config.yaml
model: "self-supervised image encoder"
dataset: "crops of objects in photos (Visual Genome)"
train_examples: 61751
image_size: 48
crop_scale_min: 0.3
horizontal_flip: true
color_jitter: 0.4
method: "simsiam"
arch: "resnet"
norm: "batchnorm"
activation: "elu"
depths: [2, 2, 3, 2]
kernel_size: 3
stem: "single"
avg_pool_shortcut: false
widths: [48, 80, 144, 256]
projector_hidden: 1024
projector_out: 128
projector_hidden_layers: 1
init: "kaiming_normal"
residual_init: "none"
optimizer: "muon"
muon_scale: "spectral"
lr: 0.01
momentum: 0.95
nesterov: true
orthogonalizer: "polar_express"
adamw_lr_other_params: 0.00089
grad_clip: 0.5
steps: 22200
batch_size: 256
epochs: 92.0
lr_schedule: "cosine"
final_lr_fraction: 0.01
warmup_steps: 2220
weight_decay: 0.05
adamw_weight_decay_other_params: 0
Rows from block 6 of a small self-supervised image encoder, named by matrix and row number. Rows with one number belong to one channel. Each number is 500 + 25 x the weight over its row's rms, rounded and kept within 0 to 999. All counts start at 0. Numbers have three digits each.
After each channel's rows are labels from the 100 images, of 14848, where the channel reaches its highest value: "peak at" is the part of the image that holds the peak; "patch colour" is the nearest of a few named colours to the mean colour under the peak. Only what is clearly more common there than usual is listed. The data: crops of objects in photos (Visual Genome). In brackets: how many of the 100.
# convs0: first 3x3 conv (model.blocks.6.convs.0.weight, 144x144x3x3, each kernel summed), inputs 0-143
# convs1: second 3x3 conv (model.blocks.6.convs.1.weight, 144x144x3x3, transposed, each kernel summed), outputs 0-143

convs0.47:500507494480531501422500477489512506487499495458509507502524475521464517533508479512507456477528449480517490481441493492532460478489491504486493484466448504489498507563503462495490496482545472452512507486523476483452519535516494453523530474457474493508547532494488468471473514498482508514470519512482464537487551543496520480478498516500471532480531517535493469523467483483522492469520503470498475502471494491536489482490493494479491
convs1.47:475484474512477462513542491472497522531501486529499504506523525517501485490520511485517471504481564496475515454523488538472515519555473471496458494523500493504513512479491481480477509489504528528493462532602462503487505515467493483472512516519536474462492543469514523541492489484486509465514481481483514457458471486521445458459505483491451535493515492501542536483503508511522514518508508483490491501478485467496526468483520519489499
peak at: centre (41); top centre (39)
patch colour: pink (29)

convs0.114:487506473474538547456515514442492501500500499462476504520521491496479492509480479528508553494517486471514536498462482512487538453473475494541508489521548516518528470491499497423508515480519491555476524482524509491468508467509517472475498486491481517520492537506503448479466524474477479480533520493520552528497475516482475474511467532548465495556496516534499496473481510476526520472510482510477506503504503507512515502469502511518557
convs1.114:531514552544473536504521473521523478476507528495466518484504510488516507526530557490508499491495524509499461510519479510550489533494498494519489519525490500516512533511505465435517550487470534433464534517458511488464489502521506513501509531509473496501524501459449466486528466567511502483505469508507498546499547457485473451489505491508522515496528486510495481497532502502478477489521503493447518517536481487497513531528476501494519
peak at: top centre (46)
patch colour: black (59)

convs0.23:486491501542498521525507507503503455510452487517503514482459510522525498500472524480478557446494479495501540496501502517481534489510510497523484482469478500459491502545507509472474494476522515504526500490477507510491510548505509450477517466488508476495524464509476483485467515495505530484501527509486552565516532539460482518515514511544475513571494494498499557515469462441518567472501505462501490516515491482528523515502487522517483
convs1.23:525487500501535528515501494508463439451516496485465530496502475483466480526521490480481540480482518465521450537481508495499474506484445446520494464514529508496481489463507474476495517485527510460479531483499452520498523470502479492448507465475503502528500466494458463498484479495481482517505481495493492507490481450507515499510523464518497469457418505536486514502489491492466508494481493546522497489480466528493487461537526495471470
peak at: top right (29)
patch colour: black (58)

convs0.120:495474509447512522527506491501509511520484518474484529475496496482512454540484480496568585491499477546489493480537486510496514492501512450496509512527535499463494473517564483520515484482556453526475504506487504491503485484450502503531472518520467506497488519509483448483499552484450487508541517468459519498490507516496487513513514491519505460524496510500524513522525495463494510478525484521544483509455517543492519468506505478489524
convs1.120:513504461547516477467512490466453454473543489503483517511500534499498532475490544552513447482507490468465478462532495481499488484462479458527502502488491477489489521444473495482471498493507547493465540468489497495489514518488459497452496468508480462493502463468481466503480489505506487496495467514493511460481515496488491455454506507460515523523444461483507507493495534489500479477488509478493493446496476492521438517478487504482503
peak at: middle left (70)
patch colour: black (32)

convs0.83:513511481506523497489558470480503541498509487489504533539522511503493505528473455489501518514541519514527465494478495526497514477432483532498510533470502513505476472528495488510558486483493486493466495513498477522510459518547465483572518485510466505495485502499503489498512524495477510447471526545511523514510545507445503504508458491513481488540522473502535525450472522517494518475488467481528511534457533548495518519507483508527534
convs1.83:526499516506511531513455455444529548486503532497519494485507502562546537500557528508504513511483475511490490506435502508524478488518499538525472507497487503489478540501487525496521510512503499477549534518498526441554513509504451506470549449515512507491499529498501501478545486535490493517516480492480484521494487508506466516482506548516482524465480488485468471462506534491517474509509498542511521496557472492516479517532500502504525
peak at: top centre (62); centre (30)
patch colour: grey (61)

convs0.46:477506570561520479480487519491473555513527506444475503574503505521527490490551485545509494517490485501503502524504498501485500481499514506478435487491505463478525523506463495452463475486492475441514507543528498460453492491509483496476505523488524468510510499527540520506487513473503502474513497509518491474530501510451494473502499465476475525538468525534487460459460485493533515477513522505514497512497491525482505510517486525502519
convs1.46:512458507461480484542496497494470487481507461485506537425458498495526517510461530480516490482518445485489501483444522497478482498548455454525536491513459535497480472505507486530512536492511501504508504483504504494483509443505473489520486500505496453469505515508456490535462511526550497508496483518484463529498446548537486491527485498541490465479497501486554511489511518522490488512516500502467482472482492503533514507485527510519457
peak at: centre (52)
patch colour: black (42)