config.yaml
model: "self-supervised image encoder"
train_examples: 61751
horizontal_flip: true
method: "simsiam"
stem: "single"
projector_hidden: 1024
init: "kaiming_normal"
optimizer: "muon"
momentum: 0.95
orthogonalizer: "polar_express"
batch_size: 256
epochs: 92.0
lr_schedule: "cosine"
final_lr_fraction: 0.01
weight_decay: 0.05
Rows from block 2 of a small self-supervised image encoder, named by matrix and row number. Rows with one number belong to one channel. Each number is 128 + 32 x the weight over its row's rms, rounded and kept within 0 to 255. All counts start at 0. Numbers have three digits each. After the name is the row's rms in percent of the matrix's.
After each channel's rows are labels from the 100 images, of 14848, where the channel reaches its highest value: "colour at peak" is the nearest of a few named colours to the mean colour under the peak. Only what is clearly more common there than usual is listed. The data: crops of objects in photos (Visual Genome). In brackets: how many of the 100.
# convs0: first 3x3 conv, stride 2 (model.blocks.2.convs.0.weight, 80x48x3x3, each kernel summed), inputs 0-47
# convs1: second 3x3 conv (model.blocks.2.convs.1.weight, 80x80x3x3, transposed, each kernel summed), outputs 0-79

convs0.3 108:166154130128139137184130117064132122132097073119082155135111229114050127127155160138139176146139125069115145134110097132149092129137118130134189
convs1.3 100:142162099164112131160183098154135180224139151175114128086103143158150106039127101124156151146145124169152120099120116107133177104147091151163102022113141109175129128135115154131128054141147139147197129130135096133106097107142139113120093111
colour at peak: grey (61)

convs0.4 114:115173094102161076128135140120149137185150140141168132123149134142145075178068149155134139021115108095124160095102105136157119104138136147187167
convs1.4 105:158088137123115100138157152136135118129197127142111130135133084143122143111133115098132109131149085147156145102093120094060146118046108131136097121114122113131121100123190131255122117157147157132145116128112185098084150057131125205148139166
colour at peak: black (45)

convs0.72 097:163168144172135070163068156157153149164140143116147132101115087137152060127116177104106086081119112114197096151154117160189156107145111140094129
convs1.72 099:193158132151050114142164161139149133133136127102121156123187133176133160145204128146117144155157109147178114117122142205112100174153144157147123153139134126155185122138124150195151143161118210177147157169114113142141178129200141163157138110
colour at peak: black (51)

convs0.33 123:131120105150133135129118129147166121135189187127133126133096138119000123131163101175136124117154112158103111142129106121167179124150087063111137
convs1.33 115:093196154180146099091127110097112109132096104158090120116141167110110117153138133069035092129088138125136142147114110138119139164144113061144158070115138232092127164118128120173128095127087091112141137119123131088156168101040136120109116115
colour at peak: grey (69)

convs0.61 102:158114081120105124133129166144130042217129129089109125092122139122129129130178135119129112182128112174115137132234166109160140131114138148091142
convs1.61 100:114152104134095162148103144145115136135040094107157125129156197111159147147121123143154121132095191157072101107126158161052160091199120134112163160141110146163101119118052138138115131122133124093133109088161058167124125129124147195079137080
colour at peak: pink (32)

convs0.75 076:206107114113145139037122103094135143144168073137127149130148118154054169157118036131149157124148122102145110129135150138158134114144112127106077
convs1.75 080:096101127097124152117167129135116132073144139081116198231111104096094150176124114085190165107112137125161149106170135105127117171121118118143096128208108131125094139124138142171131105091119141121167088101148142164134058091072144114120201145
colour at peak: pink (34)

convs0.21 071:067076167093099139118112148102091121195099090142132127130132120123096106162110152186111120177079160111072173102158162117131128203120097142101137
convs1.21 080:162104143115142173101107105144153116154106178106181133135148168112097207131152105157119178134092126144034149096159128091128077097145128100160160154149112145095071110110126065097183093095185137118142087100152159168093145117104108101143129073
colour at peak: pink (36); white (33)

convs0.47 078:138140111095085074207049170144092080106121150110114128113154084115129122142108172170066105125059147122130120086089124107135153121127106150148148
convs1.47 083:165126120111102156154156168099157144164121192185097100120170093128160147097091114124069195103135128122156105107121157154081081100125123138147144181146193133097086118153159127123191050150132104127128117079093125214130130090150161113152119146
colour at peak: white (33); pink (29)

convs0.9 078:119202077119141077127135107129184077187095114143145137142141146107165174148155115188109169151078102105059118127100140166125161124163108151119137
convs1.9 098:124140174107109153147126123140151125124056173102144135139122244129139163125129159130146171116121162095077135097144158090099073113160148088059068153170115070143158092134127156155096110137103128172126090157141120102085180085165139147156154127
colour at peak: pink (32)

convs0.29 193:119156129115132124129145107124122128129116125122128154146131118116125131108105115094111255147144140113117126118103171120123115143110112132137119
convs1.29 146:143125108088119130153109144112129148152104102107141126128140125168137148146255127115155127109150116136109131146124089134120144170097133114126062161120122114134118136157113148102108130148181143122127121104139136119129158108157100083123131145
colour at peak: white (100)

convs0.48 093:116133224155128143127131124122159109092130160126153102185145146131154056160120118175104123124099127112093117152093160144242117103116143136139147
convs1.48 110:127145121226118116148142133093139140129197100107143167163118110139132150119138140144116131160068139132183129145100108099146004132081130138135170165124123124145235106127150147112067146151134131114159131124126150131130135154152116139199147161
colour at peak: grey (60)

convs0.55 070:175142135114124143101173160129122142159075125116008158084115126122121191073181116106160101143108106156119131101108108103153126165104158121145103
convs1.55 086:169131152176158164110128138195125132177059169110073142149121130170117127110130102094129123110150141116026119154128163108131163139146108150168084101090126105121119164126131130098176155215132135152084152129172121169101157152120162083154196117
colour at peak: pink (29); white (28)

convs0.77 078:133105135138115119125029157106160134161082071136074150135129129113120084127156117172108080116050148179127143142141180107112129197133136121132114
convs1.77 094:165109104109145127174126106180128153169115152097110121110151171145126194172104147150130143187127123096126142159118081162101107141117152141188159173164114103139150160181127058103117092145204153178104159160181107116145204134168112094167134163
colour at peak: grey (66)

convs0.78 127:139130132144166128089147088142143142140127064129120164118107000162185125113126115149178126153135124132140138141144142153133094138098141119136036
convs1.78 109:160087108136130108139129099114123118020115115198127203150089122099118126217127132103121120108195141153125206152146136100108164119116123154110165131112098098137141104121133132128107180125117120136082113104128109122170027119173113119109152117
colour at peak: grey (65)

convs0.40 081:114131132124133150093136135098155131057148145181065127132115100134125122105233130111107136239157124119095176120111133122117130149122128172130140
convs1.40 085:172141168150136134147189110147103134129095117146079175161114218204136126130140155144165133134096135129051130128116140138189126151152157110104132147107094154141129150129190122105106187122099133160147171135156080098090154212152111139085153087
colour at peak: grey (65)

convs0.26 090:153124122080089095107134097145109171088110154103163050216117107129135115155188131077097154142125122134114111071158082147129121108182116142159122
convs1.26 095:068107113099163147160108109138141138203111128125187175126184167175145081145120131160132110123141142123185144151155147086163105152076124106077087184119189148168147159163168168102108142154096172114116118152133202115148095145148158156140148177
colour at peak: black (43)

convs0.36 107:093151144127148158162108134095120005111158152032140132112128083145126138104170140125095159092123140099183162117098114124152150132138114135151135
convs1.36 116:107120157124141115154101150108131125127109158140124114144143114131119119138138123116098111136103255151154149096123188207127107135175128117100111134135137129117132075109063140146117139121113127107150108031129040179091093117135075068152111096
colour at peak: pink (48)

convs0.10 088:089126135084101089138206066192112152163112154077098154146126132113131125159166157142151141138133117093155152104144092090155093120076100177073109
convs1.10 095:126054138143092092116187118125124140155182122161139178040125117215146121129155112133198131132221149115081147133143141137135153041116175120144149140096188110179122119150111119132103168121125165129127153125115146120132148158106105144140114117
colour at peak: pink (31)

convs0.39 120:141119123139134141175170139100131120137102229143113123151068000121156106126126139164108143128111127143126133121116107176131114122130114120146148
convs1.39 118:154151131157128109118100105117119130098142087136106133183146099099118149110116115166000123140105119139169104145127108127142150142117120097114170139152152065144112107085123121118193179125101086109133120132123151134154116058169129129168130109
colour at peak: grey (65)

convs0.65 110:106118109147145156164111157139098140138032154148092105147176137077196108141136153130136157106131118148135145128086109164098040148164158146096166
convs1.65 115:162143127195115127180092052113134115116151119141123092129108141112127103055123128159096134126106141113151101170110100131133169121125122129118157130136126062150114094126156057143166130128107071138019105139123141116182110043190113144157132099
colour at peak: grey (61)

convs0.17 117:147118192149112101075099157109122119178122160139123149116126158139113100180188063130134139116098162156193101156103154125121104107054141109065119
convs1.17 111:114116086155040126133119119129150117128196139122140111157110067116137104147130114135102125136084134142103130180179145206148028138168103128062155135095137116122160173128063121121083091128146109111141144139109071163144084137085118119164154167
colour at peak: grey (75)

convs0.32 085:132139128058113147129229122156130105082137142162132105164095137134084104100141115125133055175130174153203113082135141114137125145124134106082115
convs1.32 093:107089128102108179106079094100120130180111056141139140122106131127145102112152188112132113098170123098157181166165090199147133137115100103126186106081160171141145168141163117103124185150088140108107203138138079128140108105093101069122161177
colour at peak: black (55)

convs0.1 078:134100121115136086170127169189121124132077034154140105167152114089129129141112101115156113147135126112146159111169216098140114096124107192165144
convs1.1 110:122031055088191137188104121181131143142170102157108113118130124137129167137125139158155153118145127113177195107133135119091114108092228100064098127126122100120142165184142161144123112106129092127096130113111112112096186134121136150112177134
colour at peak: black (59)

convs0.63 087:141160106098136146130177126135120172126110112131091117130092073128134133147100123116142096128113039161153212087109067102111109070186113119088138
convs1.63 090:129109171169169114121167124135127130152087108116083180105149150236154123163112151143144117186183152151080143147117137110120178132127134193087045133121115135146112119141143167164118192119122166087093123142147156071142093150140093137164133081
colour at peak: pink (26)

convs0.6 097:135157167132129104155120122141147180010155143202134119109127117156136158127114121160126142197159168108069094126107130154089137124105125085124151
convs1.6 098:098103146126096147115119120106119103125106190147116079121138139072107136117101127110092091104097071126110170125134112076195129111183124100090088110102133124109143135101197117033123119123095092108128146239115149153098089122138118073125135082
colour at peak: pink (45); white (41)

convs0.59 088:163145131107124092132152172124116096129138068092126099129105127120113110146137158132125137117136086210188100121126146062122165062143101097215103
convs1.59 085:051087121122117112109119101163112115183149109139129140095128089135152058174110129121137121104154136118169139138156168165121148113114118136072157145110175152111126148189149166128126130177112085105069115099097098157166170137073219182142156186
colour at peak: pink (34)

convs0.51 103:160136156124127141132060127151132126146151066168129152154105109103013136129134163167123165136100163038127113136111135149132167144142144170130126
convs1.51 106:100132152121130086065181138130185109130105123150118214162115176146083130161124148164111188124120146137105162133121129126127070143131089147131170086099131119150153108094116092174142056111089069137207137128106135100098133117049094115148162138
colour at peak: white (29)

convs0.46 090:150144101148143101104161110143120117109065134125074127150137100106192169136165097105135152134139116115144141164143107147222026098145133136120088
convs1.46 087:068175125094110144110153095122115161109104107076088110098150124097126104162124139109169069113136114160164090151110121117165158160117162188122111150175111122186160129165142211139105157178103091153083164119145110173146064151176200116124151117
colour at peak: white (38); pink (28)

convs0.60 138:109132066163148143098091184059140113112130168136064146153175151161161109077158073145140130103104141128124086150138076165121070097121144106116143
convs1.60 119:125204152183159123145137113104146147095076108143089136162123144139116133155135127078073108087101114099190128139141155130138199182190079123102147120096169142127109137086074110103157090108061128138153133142109136117147086049165081108166126112
colour at peak: grey (63)

convs0.34 082:136132121122126159175084151087172163091062123133054075132136190076076136126138132151108154129123165073158140123124123147123079143149131113118192
convs1.34 081:170153151152158141163108080133144099205144137185138092076143117107118119045107122120121170149087133216176150098134109143164155160145103157179092121216149144176117159109122131089118106137155120144155134125107129116090092089169159117155153114
colour at peak: grey (61)

convs0.0 063:179115096081148107135156175099098207143120121108086129137120125135094084150138135149126133200071081140197115062110113100130128127166115150149145
convs1.0 074:169101117157166151070052093153131105174054134160108113123134148148123151098158093100152119102136124138072161122151170059146153133134101119078072049103111111097120167112125102100144168151093111160123135169169105168090069139132103103106114096
colour at peak: pink (29); white (28)

convs0.38 081:132111204075146116144129098060144103165086152111126137134105118103143182088181064115171095101116122087095126084098147155179140143133142168141108
convs1.38 091:145130132160128081107144196123111164129123174153134133121108138099155136138135215161174156135148139114134146121109077121132060162096111092135107149158086134140209141109115129162090164188145219165146160131158146148114115170168068094155136166
colour at peak: pink (28)

convs0.13 101:101160110136144120124071134126107109136125124148162121168135116090116104144157103142119065111195150104097194121200150136074120229147118120143126
convs1.13 112:160129119011169255136120105107102129159137086151173119129154126105136148128106118130112147155089122119120178105121121114123150153077102156097126135121159070114105092135123106158158107121190103105137143142154124134116178128102089139161138153
colour at peak: black (72)

convs0.69 080:114116166090147153062154156172127102118148137129147079121088098133143136136090081164069132131154085222118134090152118081157118161139149094135080
convs1.69 083:151139112109170124139166137130169088173127148150105130126193092064129151126098128076132086150098164115076141153113124104128170143162121176193112137076112197102153113163110110153116164151140110069079143130148123163234155136090139083125129115
colour at peak: pink (25)

convs0.22 107:102060154123129108161141137119189178170124155147088120049145111141137154080147142090145094093110118130091155123202171174149122125143123149080142
convs1.22 127:135149132167215102205150177154146151133143144133137178160157128153121144151168104136156149136152097128135127144108116105159165150179137089150152155126162157178089125159137136056125166132153195176138106165113157070126160192160147176074135138
colour at peak: pink (40)

convs0.19 065:139136133148183103157147112083158119132187091146108176087145128195190128150146125120124195094158142108086189150128151156133094172111111142111076
convs1.19 086:104116141132132171146108182117120139053149123110102144067094130137096122189094093060143100146095096102110101105068120093134083117135068085124133102139088143079117125093102090138122146106110063168151148133112111099085038165136100155082115130
colour at peak: grey (66)

convs0.23 097:130131119149158097104173191118106141116130084128140137103112078098094182105175069114142105136181123159157085121105078151156192101108174082121094
convs1.23 074:092129095120105135069072089165106161106090142107083117163096114134121103165129155126068154098113095106087145131105180121140119160166105104047127092179091132091107167098114163178156154144110076161104119122114109122180085102093191080145146094
colour at peak: pink (29)