From a checkpoint of a small self-supervised image encoder: batches of 256, 61751 training examples.
Rows from block 3 of a small self-supervised image encoder, named by matrix and row number. Rows with one number belong to one channel. Each number is 500 + 40 x the weight over its row's rms, rounded and kept within 0 to 999. All counts start at 0. Numbers have three digits each.
Before each channel's rows are labels from the 100 images, of 14848, where the channel reaches its highest value: "colour at peak" is the nearest of a few named colours to the mean colour under the peak. Only what is clearly more common there than usual is listed. The data: crops of objects in photos (Visual Genome).
# convs0: first 3x3 conv (model.blocks.3.convs.0.weight, 80x80x3x3, each kernel summed), inputs 40-79
# convs1: second 3x3 conv (model.blocks.3.convs.1.weight, 80x80x3x3, transposed, each kernel summed), outputs 40-79

colour at peak: black
convs0.60:570496472489479505537501418500507507529457463541466537566483480506481539532443504484508492465551481543462530472423540478
convs1.60:452478488484532433471531512506526464494570506569514474519485494529473516534411465540537559505543590516501576553493555523

colour at peak: black
convs0.31:477482490479539522498483460517527437552498516434479450472491567512613507499500506528458505474487604497518532507456477398
convs1.31:478480519486517529495436478498428487511480502485518445511432479528506520518581504541550490475516417521520446480506497589

colour at peak: black
convs0.21:517555489461426505498411525462494535426609478467481486546482444511508512485497469492413484485476514520474529439474480451
convs1.21:480434484462471528508536481500526447461531481489486486441514610539495526534537466495553552478586511495519484485577519496

colour at peak: black
convs0.18:463489529502483546473528443422609458457486458475566616492499452449477548499421505524488484480491560534537481471446531474
convs1.18:527534453515473531547553535521488491629538534563491504555495505454494595534494474530516495493477453535553490505504475536

colour at peak: pink
convs0.29:462476524475554546481504522452461506545557486494488508512553498537482512454487523537497472484449462492494609551459543488
convs1.29:541496537542487478458481439523524524568489486512467592523556484517500549475503519524493509476428536471571561511505490532

colour at peak: pink
convs0.57:454482484534574513552501501549504519421519458505485535488513506561525531505514459426545444454540548499579520464496576451
convs1.57:556492463547485486502479528490523471506469450493432463491487442506431471510503532479497503511530474444451570452471486384

colour at peak: pink
convs0.69:514459544487489446485532520497460495567456515451485479468540627446490469514615519513452526475549525503541505546528508464
convs1.69:545525520534524481510480430530593442505495500508459473554472428476502557472574449518521535522434419387484520476531471446

colour at peak: pink
convs0.46:558520550521442507480525418451532504498442504473486502532482507447445482480504537516482458484520554505543462480456459420
convs1.46:531554466528487451498560524569474482487419502486497484502522504392490477520462506477531507566485449541457435460588491448

colour at peak: black
convs0.44:510522486456456556500501533498522534460539548518471538520481562484472488493552514469377497483546503516494469499482383473
convs1.44:464525520501506459544508515506503485516448465482531519503493486521501524406505522438475547505517486471458473492499495538

colour at peak: grey
convs0.72:482518482447527544500515493505529489476535462542504488483497430473441567574455626390504552511497465501482473492486492481
convs1.72:488505469500509485522432350461444543540491523529511514542483530495522446504486477513531524530602547575529499536473539519

colour at peak: black
convs0.50:527470520552456456493491533535520476493552478484539495504495476580466529453496539492422446513543441528442476464489492436
convs1.50:521495566442503513446517511526494451476595503518526522506487569534493508512505492518526473450458503547524549490554499485

colour at peak: white
convs0.49:558563391508530502456506498481492479437535436458534548501517501458453504421500400531517522502509515499501466478475464529
convs1.49:461480483528484512526538496487507481548457676536454436453504562487458526534518512367497516505529514483484549499521502435

colour at peak: white
convs0.76:507510500546484494480479502531469496645530498529501471508483401442484600494449567499503495502525473536504512535470489508
convs1.76:491551558478523506544498447515489523558499500494469514473515424490517454449444480537543492504499424554447522479437550542

colour at peak: pink
convs0.61:514450499452480522483542503533506526542541491474490549492477420443555551532431506469479486544470502519512471515510431465
convs1.61:481405477506507457467478529503511495432481523514470503449467552491444451524565473497499459444458487514430494512461501480

colour at peak: white
convs0.13:626488515454399553545516518543473493471517471465506427532472583496490473509479491567467493535484488463540481484467411513
convs1.13:503539511557490504466474499528490523528473475490537440466521536528632539462552515485480532451498464441490436468514500453

colour at peak: pink
convs0.36:473474540542506500497518482469512495534521507492469326524497485500483519468498492499548506462502507515548499540543583540
convs1.36:509442567457492532520532584569476525538491542486517492537476463526585520525479496470566505533468493558522471426498501531

colour at peak: pink; white
convs0.11:515498479508428556499458494457487448428520457480547542494481504487483489513471481554487476508449493521481491491499500523
convs1.11:464515520548525503535477456478501383465483492507490488469489596531474498479544529519540515563465554492471454473519482450

colour at peak: black
convs0.65:488488470512513485511441428489501500543505481554527490515523553503496500453464539480572523484483521477485502451512565486
convs1.65:492504497482509516486539469468477486499457456499509479495536541513452510493439479450505524508465536472415463511493517529

colour at peak: black
convs0.53:484495504543486514503446501464499470526575508550536537535547414476541561492463514465447559458482512565482436437408508438
convs1.53:500456423487526523483452489511525485459529505468497564557520559512430486541540503523477474520520476535477447533507501521

colour at peak: black
convs0.9:361495516512532544509480524524510500503510514507499456480524505529551538487499505399502497438476487409504555460453493602
convs1.9:414534457466530467474560508516493502499446483437503509599487554522474464477516525467491496525523519482487482589541501487

colour at peak: pink; white
convs0.78:481508526470521459438520501473543464596391533538482495459548437505504484542485452512488429500446477485510550554509524539
convs1.78:520506497552477458501507505519477498494482523471490485412498505545579599578494476492548576506498502495487579514507488601

colour at peak: pink; white
convs0.28:502494479559493543503478468476421538565549471477510540470485474483541496448443505495472476476471498536454535530432465462
convs1.28:442466463566484436476531523502506502513450507463569501495499528503606541492516500550518452389544505570492502530538475442

colour at peak: black
convs0.6:515474506499449448517432469514470480522579474496459495549458534469475502462526526540527523534523546489460495456435486453
convs1.6:521474490417478499466429524511549442515554464518502406500500483459499405486512576492463460492521517464443437419512559522