config.toml
train_examples = 61751
hidden_act = "elu"
kernel_size = 3
Rows from block 2 of a small self-supervised image encoder, named by matrix and row number. Rows with one number belong to one channel. Each number is 128 + 32 x the weight over its row's rms, rounded and kept within 0 to 255. All counts start at 0. Numbers have three digits each.
After each channel's rows are labels from the 100 images, of 14848, where the channel reaches its highest value: "place" is the part of the image that holds the peak. Only what is clearly more common there than usual is listed. The data: crops of objects in photos (Visual Genome).
# convs0: first 3x3 conv, stride 2 (model.blocks.2.convs.0.weight, 80x48x3x3, each kernel summed), inputs 0-47
# convs1: second 3x3 conv (model.blocks.2.convs.1.weight, 80x80x3x3, transposed, each kernel summed), outputs 0-79

convs0.15:136120134160115146129114114133104135130121119140151100139021138127016151114115131135119158121145139142125174157142139142132142101101118239135147
convs1.15:103118136168132118077107085108157113085127103040138193118115132083127125142152147237066207129136124150136108155109151137145151114140138095104101090118140109165104121106135123156136187125094124114175116136129160132130177059077101108159129097
place: bottom right

convs0.12:187117114149129132155153126153131148132000053163103113124161147079111166131172152143126164130131148120148111153119089145149108088108124112149144
convs1.12:075139126136141114075087067132108107115098124145128073096143119113155109101111165160161135137132141240154172134122095116120152082107100175148113082115138151210133112108132208142121111153099058170099144106131113138105096128125187085112125124
place: bottom right

convs0.28:096107047068128123170177149117140089124142146102113126130115128137129046145118167095165193093125103131093159070134141133124108154127145136066164
convs1.28:132135093163101091182183144154136157131097134197166255100128135099112117112120127140142124125154155139164122128122117142109148112111132104148170116127166166142143141149150086156085176145097197118154154128143093151117184133094104164049129146
place: bottom left

convs0.66:139111124157122139130142135036133134146135059129105090112146134120093106150176077082113179185132126037114155157153134155139096100124108138139085
convs1.66:124152085108123102129104117135165229084150141080126133195129172128136158149167136140179159119124144091123105148101101166148106160068155161145105116163162129213164127140137121100155094142144101157185121159143136119081145102182127109070158075
place: top left

convs0.62:151122151077052150109143110165138200125128042121140099165108096131111144119141103125078129139102139110189150083135129088145149138146113172122065
convs1.62:120091130158128115112088156131152130125130120167145191164149112222132104190133143154166179116194108121094193055128117157144129152121137159130103195134175167119108150137110143158148113105115175117031143145119143129171106151162105095114125108
place: bottom right; bottom centre

convs0.8:109176153154113101134131140163135095144127096117075139090131105134154093155133103169115143098205119174120190177094154095090064180100078138125130
convs1.8:165113085131181110133150172211159118096186185080114102115131103088125117126122120086113068176131120079121138194115147146107139104118114131202089119116093142161103124154134028129123095129162081141126125125137094147135143125159096146146162182
place: bottom right

convs0.76:136134132152145126112076128164150148115072147109185138114131127000129135144106137132156128138166091186154139161102154138125165158146161150074101
convs1.76:107126131170105107059141172118125103136104094137146095140139123104117074053147140172162180124046123089120168144122125125129127181140102104115118115128129129086094119128109129099125050132100147091069120143127119112225160107040123104110119112
place: bottom right

convs0.64:140083124094164123129237148129131037153141188162145149107136128138149122183107137136118108167099195086151142118113124096150118156128135135138123
convs1.64:109116104146124183108173074124133148144147121135103108145174103096147122082157156122134097144154093104127125139115060223106120123090127111108145153118095159121154120169190105128111216125110093092109202139146027160118142119136091123117149161
place: bottom left; bottom centre

convs0.45:062090129101135147097175126096127209119131142107079104154135104106116092185151075127123196121154124138178116097116077118107098165115105122112080
convs1.45:118101194119129132163141146114119147127194142140160153180128115175133108165131125109138153148094109129062146183121163145170081142113146109061088176127173141122086177070150079134139168076069153086112142175135158144130076103145063129115110126
place: top right

convs0.49:133154063126147109104138158125140123090115151106129163121110080104090045171072062122137113038095121126134162121157122111121129104098164126128081
convs1.49:157169136138141121170144178148144164106162115127159231164103159161129116122065127122118163144117141118201140138202144137111118156159139125155145169116082118153153170162158145099121141166139217110127141139100130109171168140119164195116143179
place: bottom left

convs0.57:205171175127110157137106153125122133107127092163125078069140139128142150057116125135115143115140116122124149133141045131149215091135189131122140
convs1.57:088129163092140105058148113156140102122099137163153134141155123113113188135115156161127136101079113150084166070082124129133081091199113164083080144097087100117127137080100252102140109134126154135139097108108106085118123133149174132143102152
place: bottom right; middle right

convs0.11:186175092135148101169140108163133110065111081127094143158095137129149069139102153083145135098137120142163130142175091127159050114068165162138141
convs1.11:158119111107110186174165123133159154143140108078131169028140109121126127132066096082137093085181138117153104134142117117108195085076114154126177098138124112195101164173119160136122143117059144159128137128140095169117154153147181159136105170
place: bottom right; middle right

convs0.35:118168175166119158086146152074137133116104098128092092108139180147183059137116116122127158099113087080123178173163138155116179140085160173101143
convs1.35:126160142122143160161098077158135151085205124107130142203081115179112136120081085069146093142073118159135135117125139121124072095154100109090157132153115123109099151108070106158134087042157158133140103140115104148113075165158069154132083126
place: bottom right

convs0.58:134117112099114140140193112118152117057109105092110096041101127095120165173173198111136136188167112148092143080114096119110150142113120130135158
convs1.58:094152123164143144104135158145104106132100184166100178117152111122156156107119177154145138140146129132104130146166110147068147112161189102122049123147179114149119091114162126002094181137122183149169128086115122160115161135121145081095094123
place: bottom right

convs0.52:162104068132129117110065099165120058086144103212179169187118150142135144161144079111119136130157145132140121132124152131173098086117148107170115
convs1.52:090077156084101155164067153072097142120113141117093155152120129158188143158090135091151157087127134095174117168147131134137082137067122057110121095111152170158151149150153144093136083183121106152149139118113091111099148100141193128090166206
place: bottom left; middle left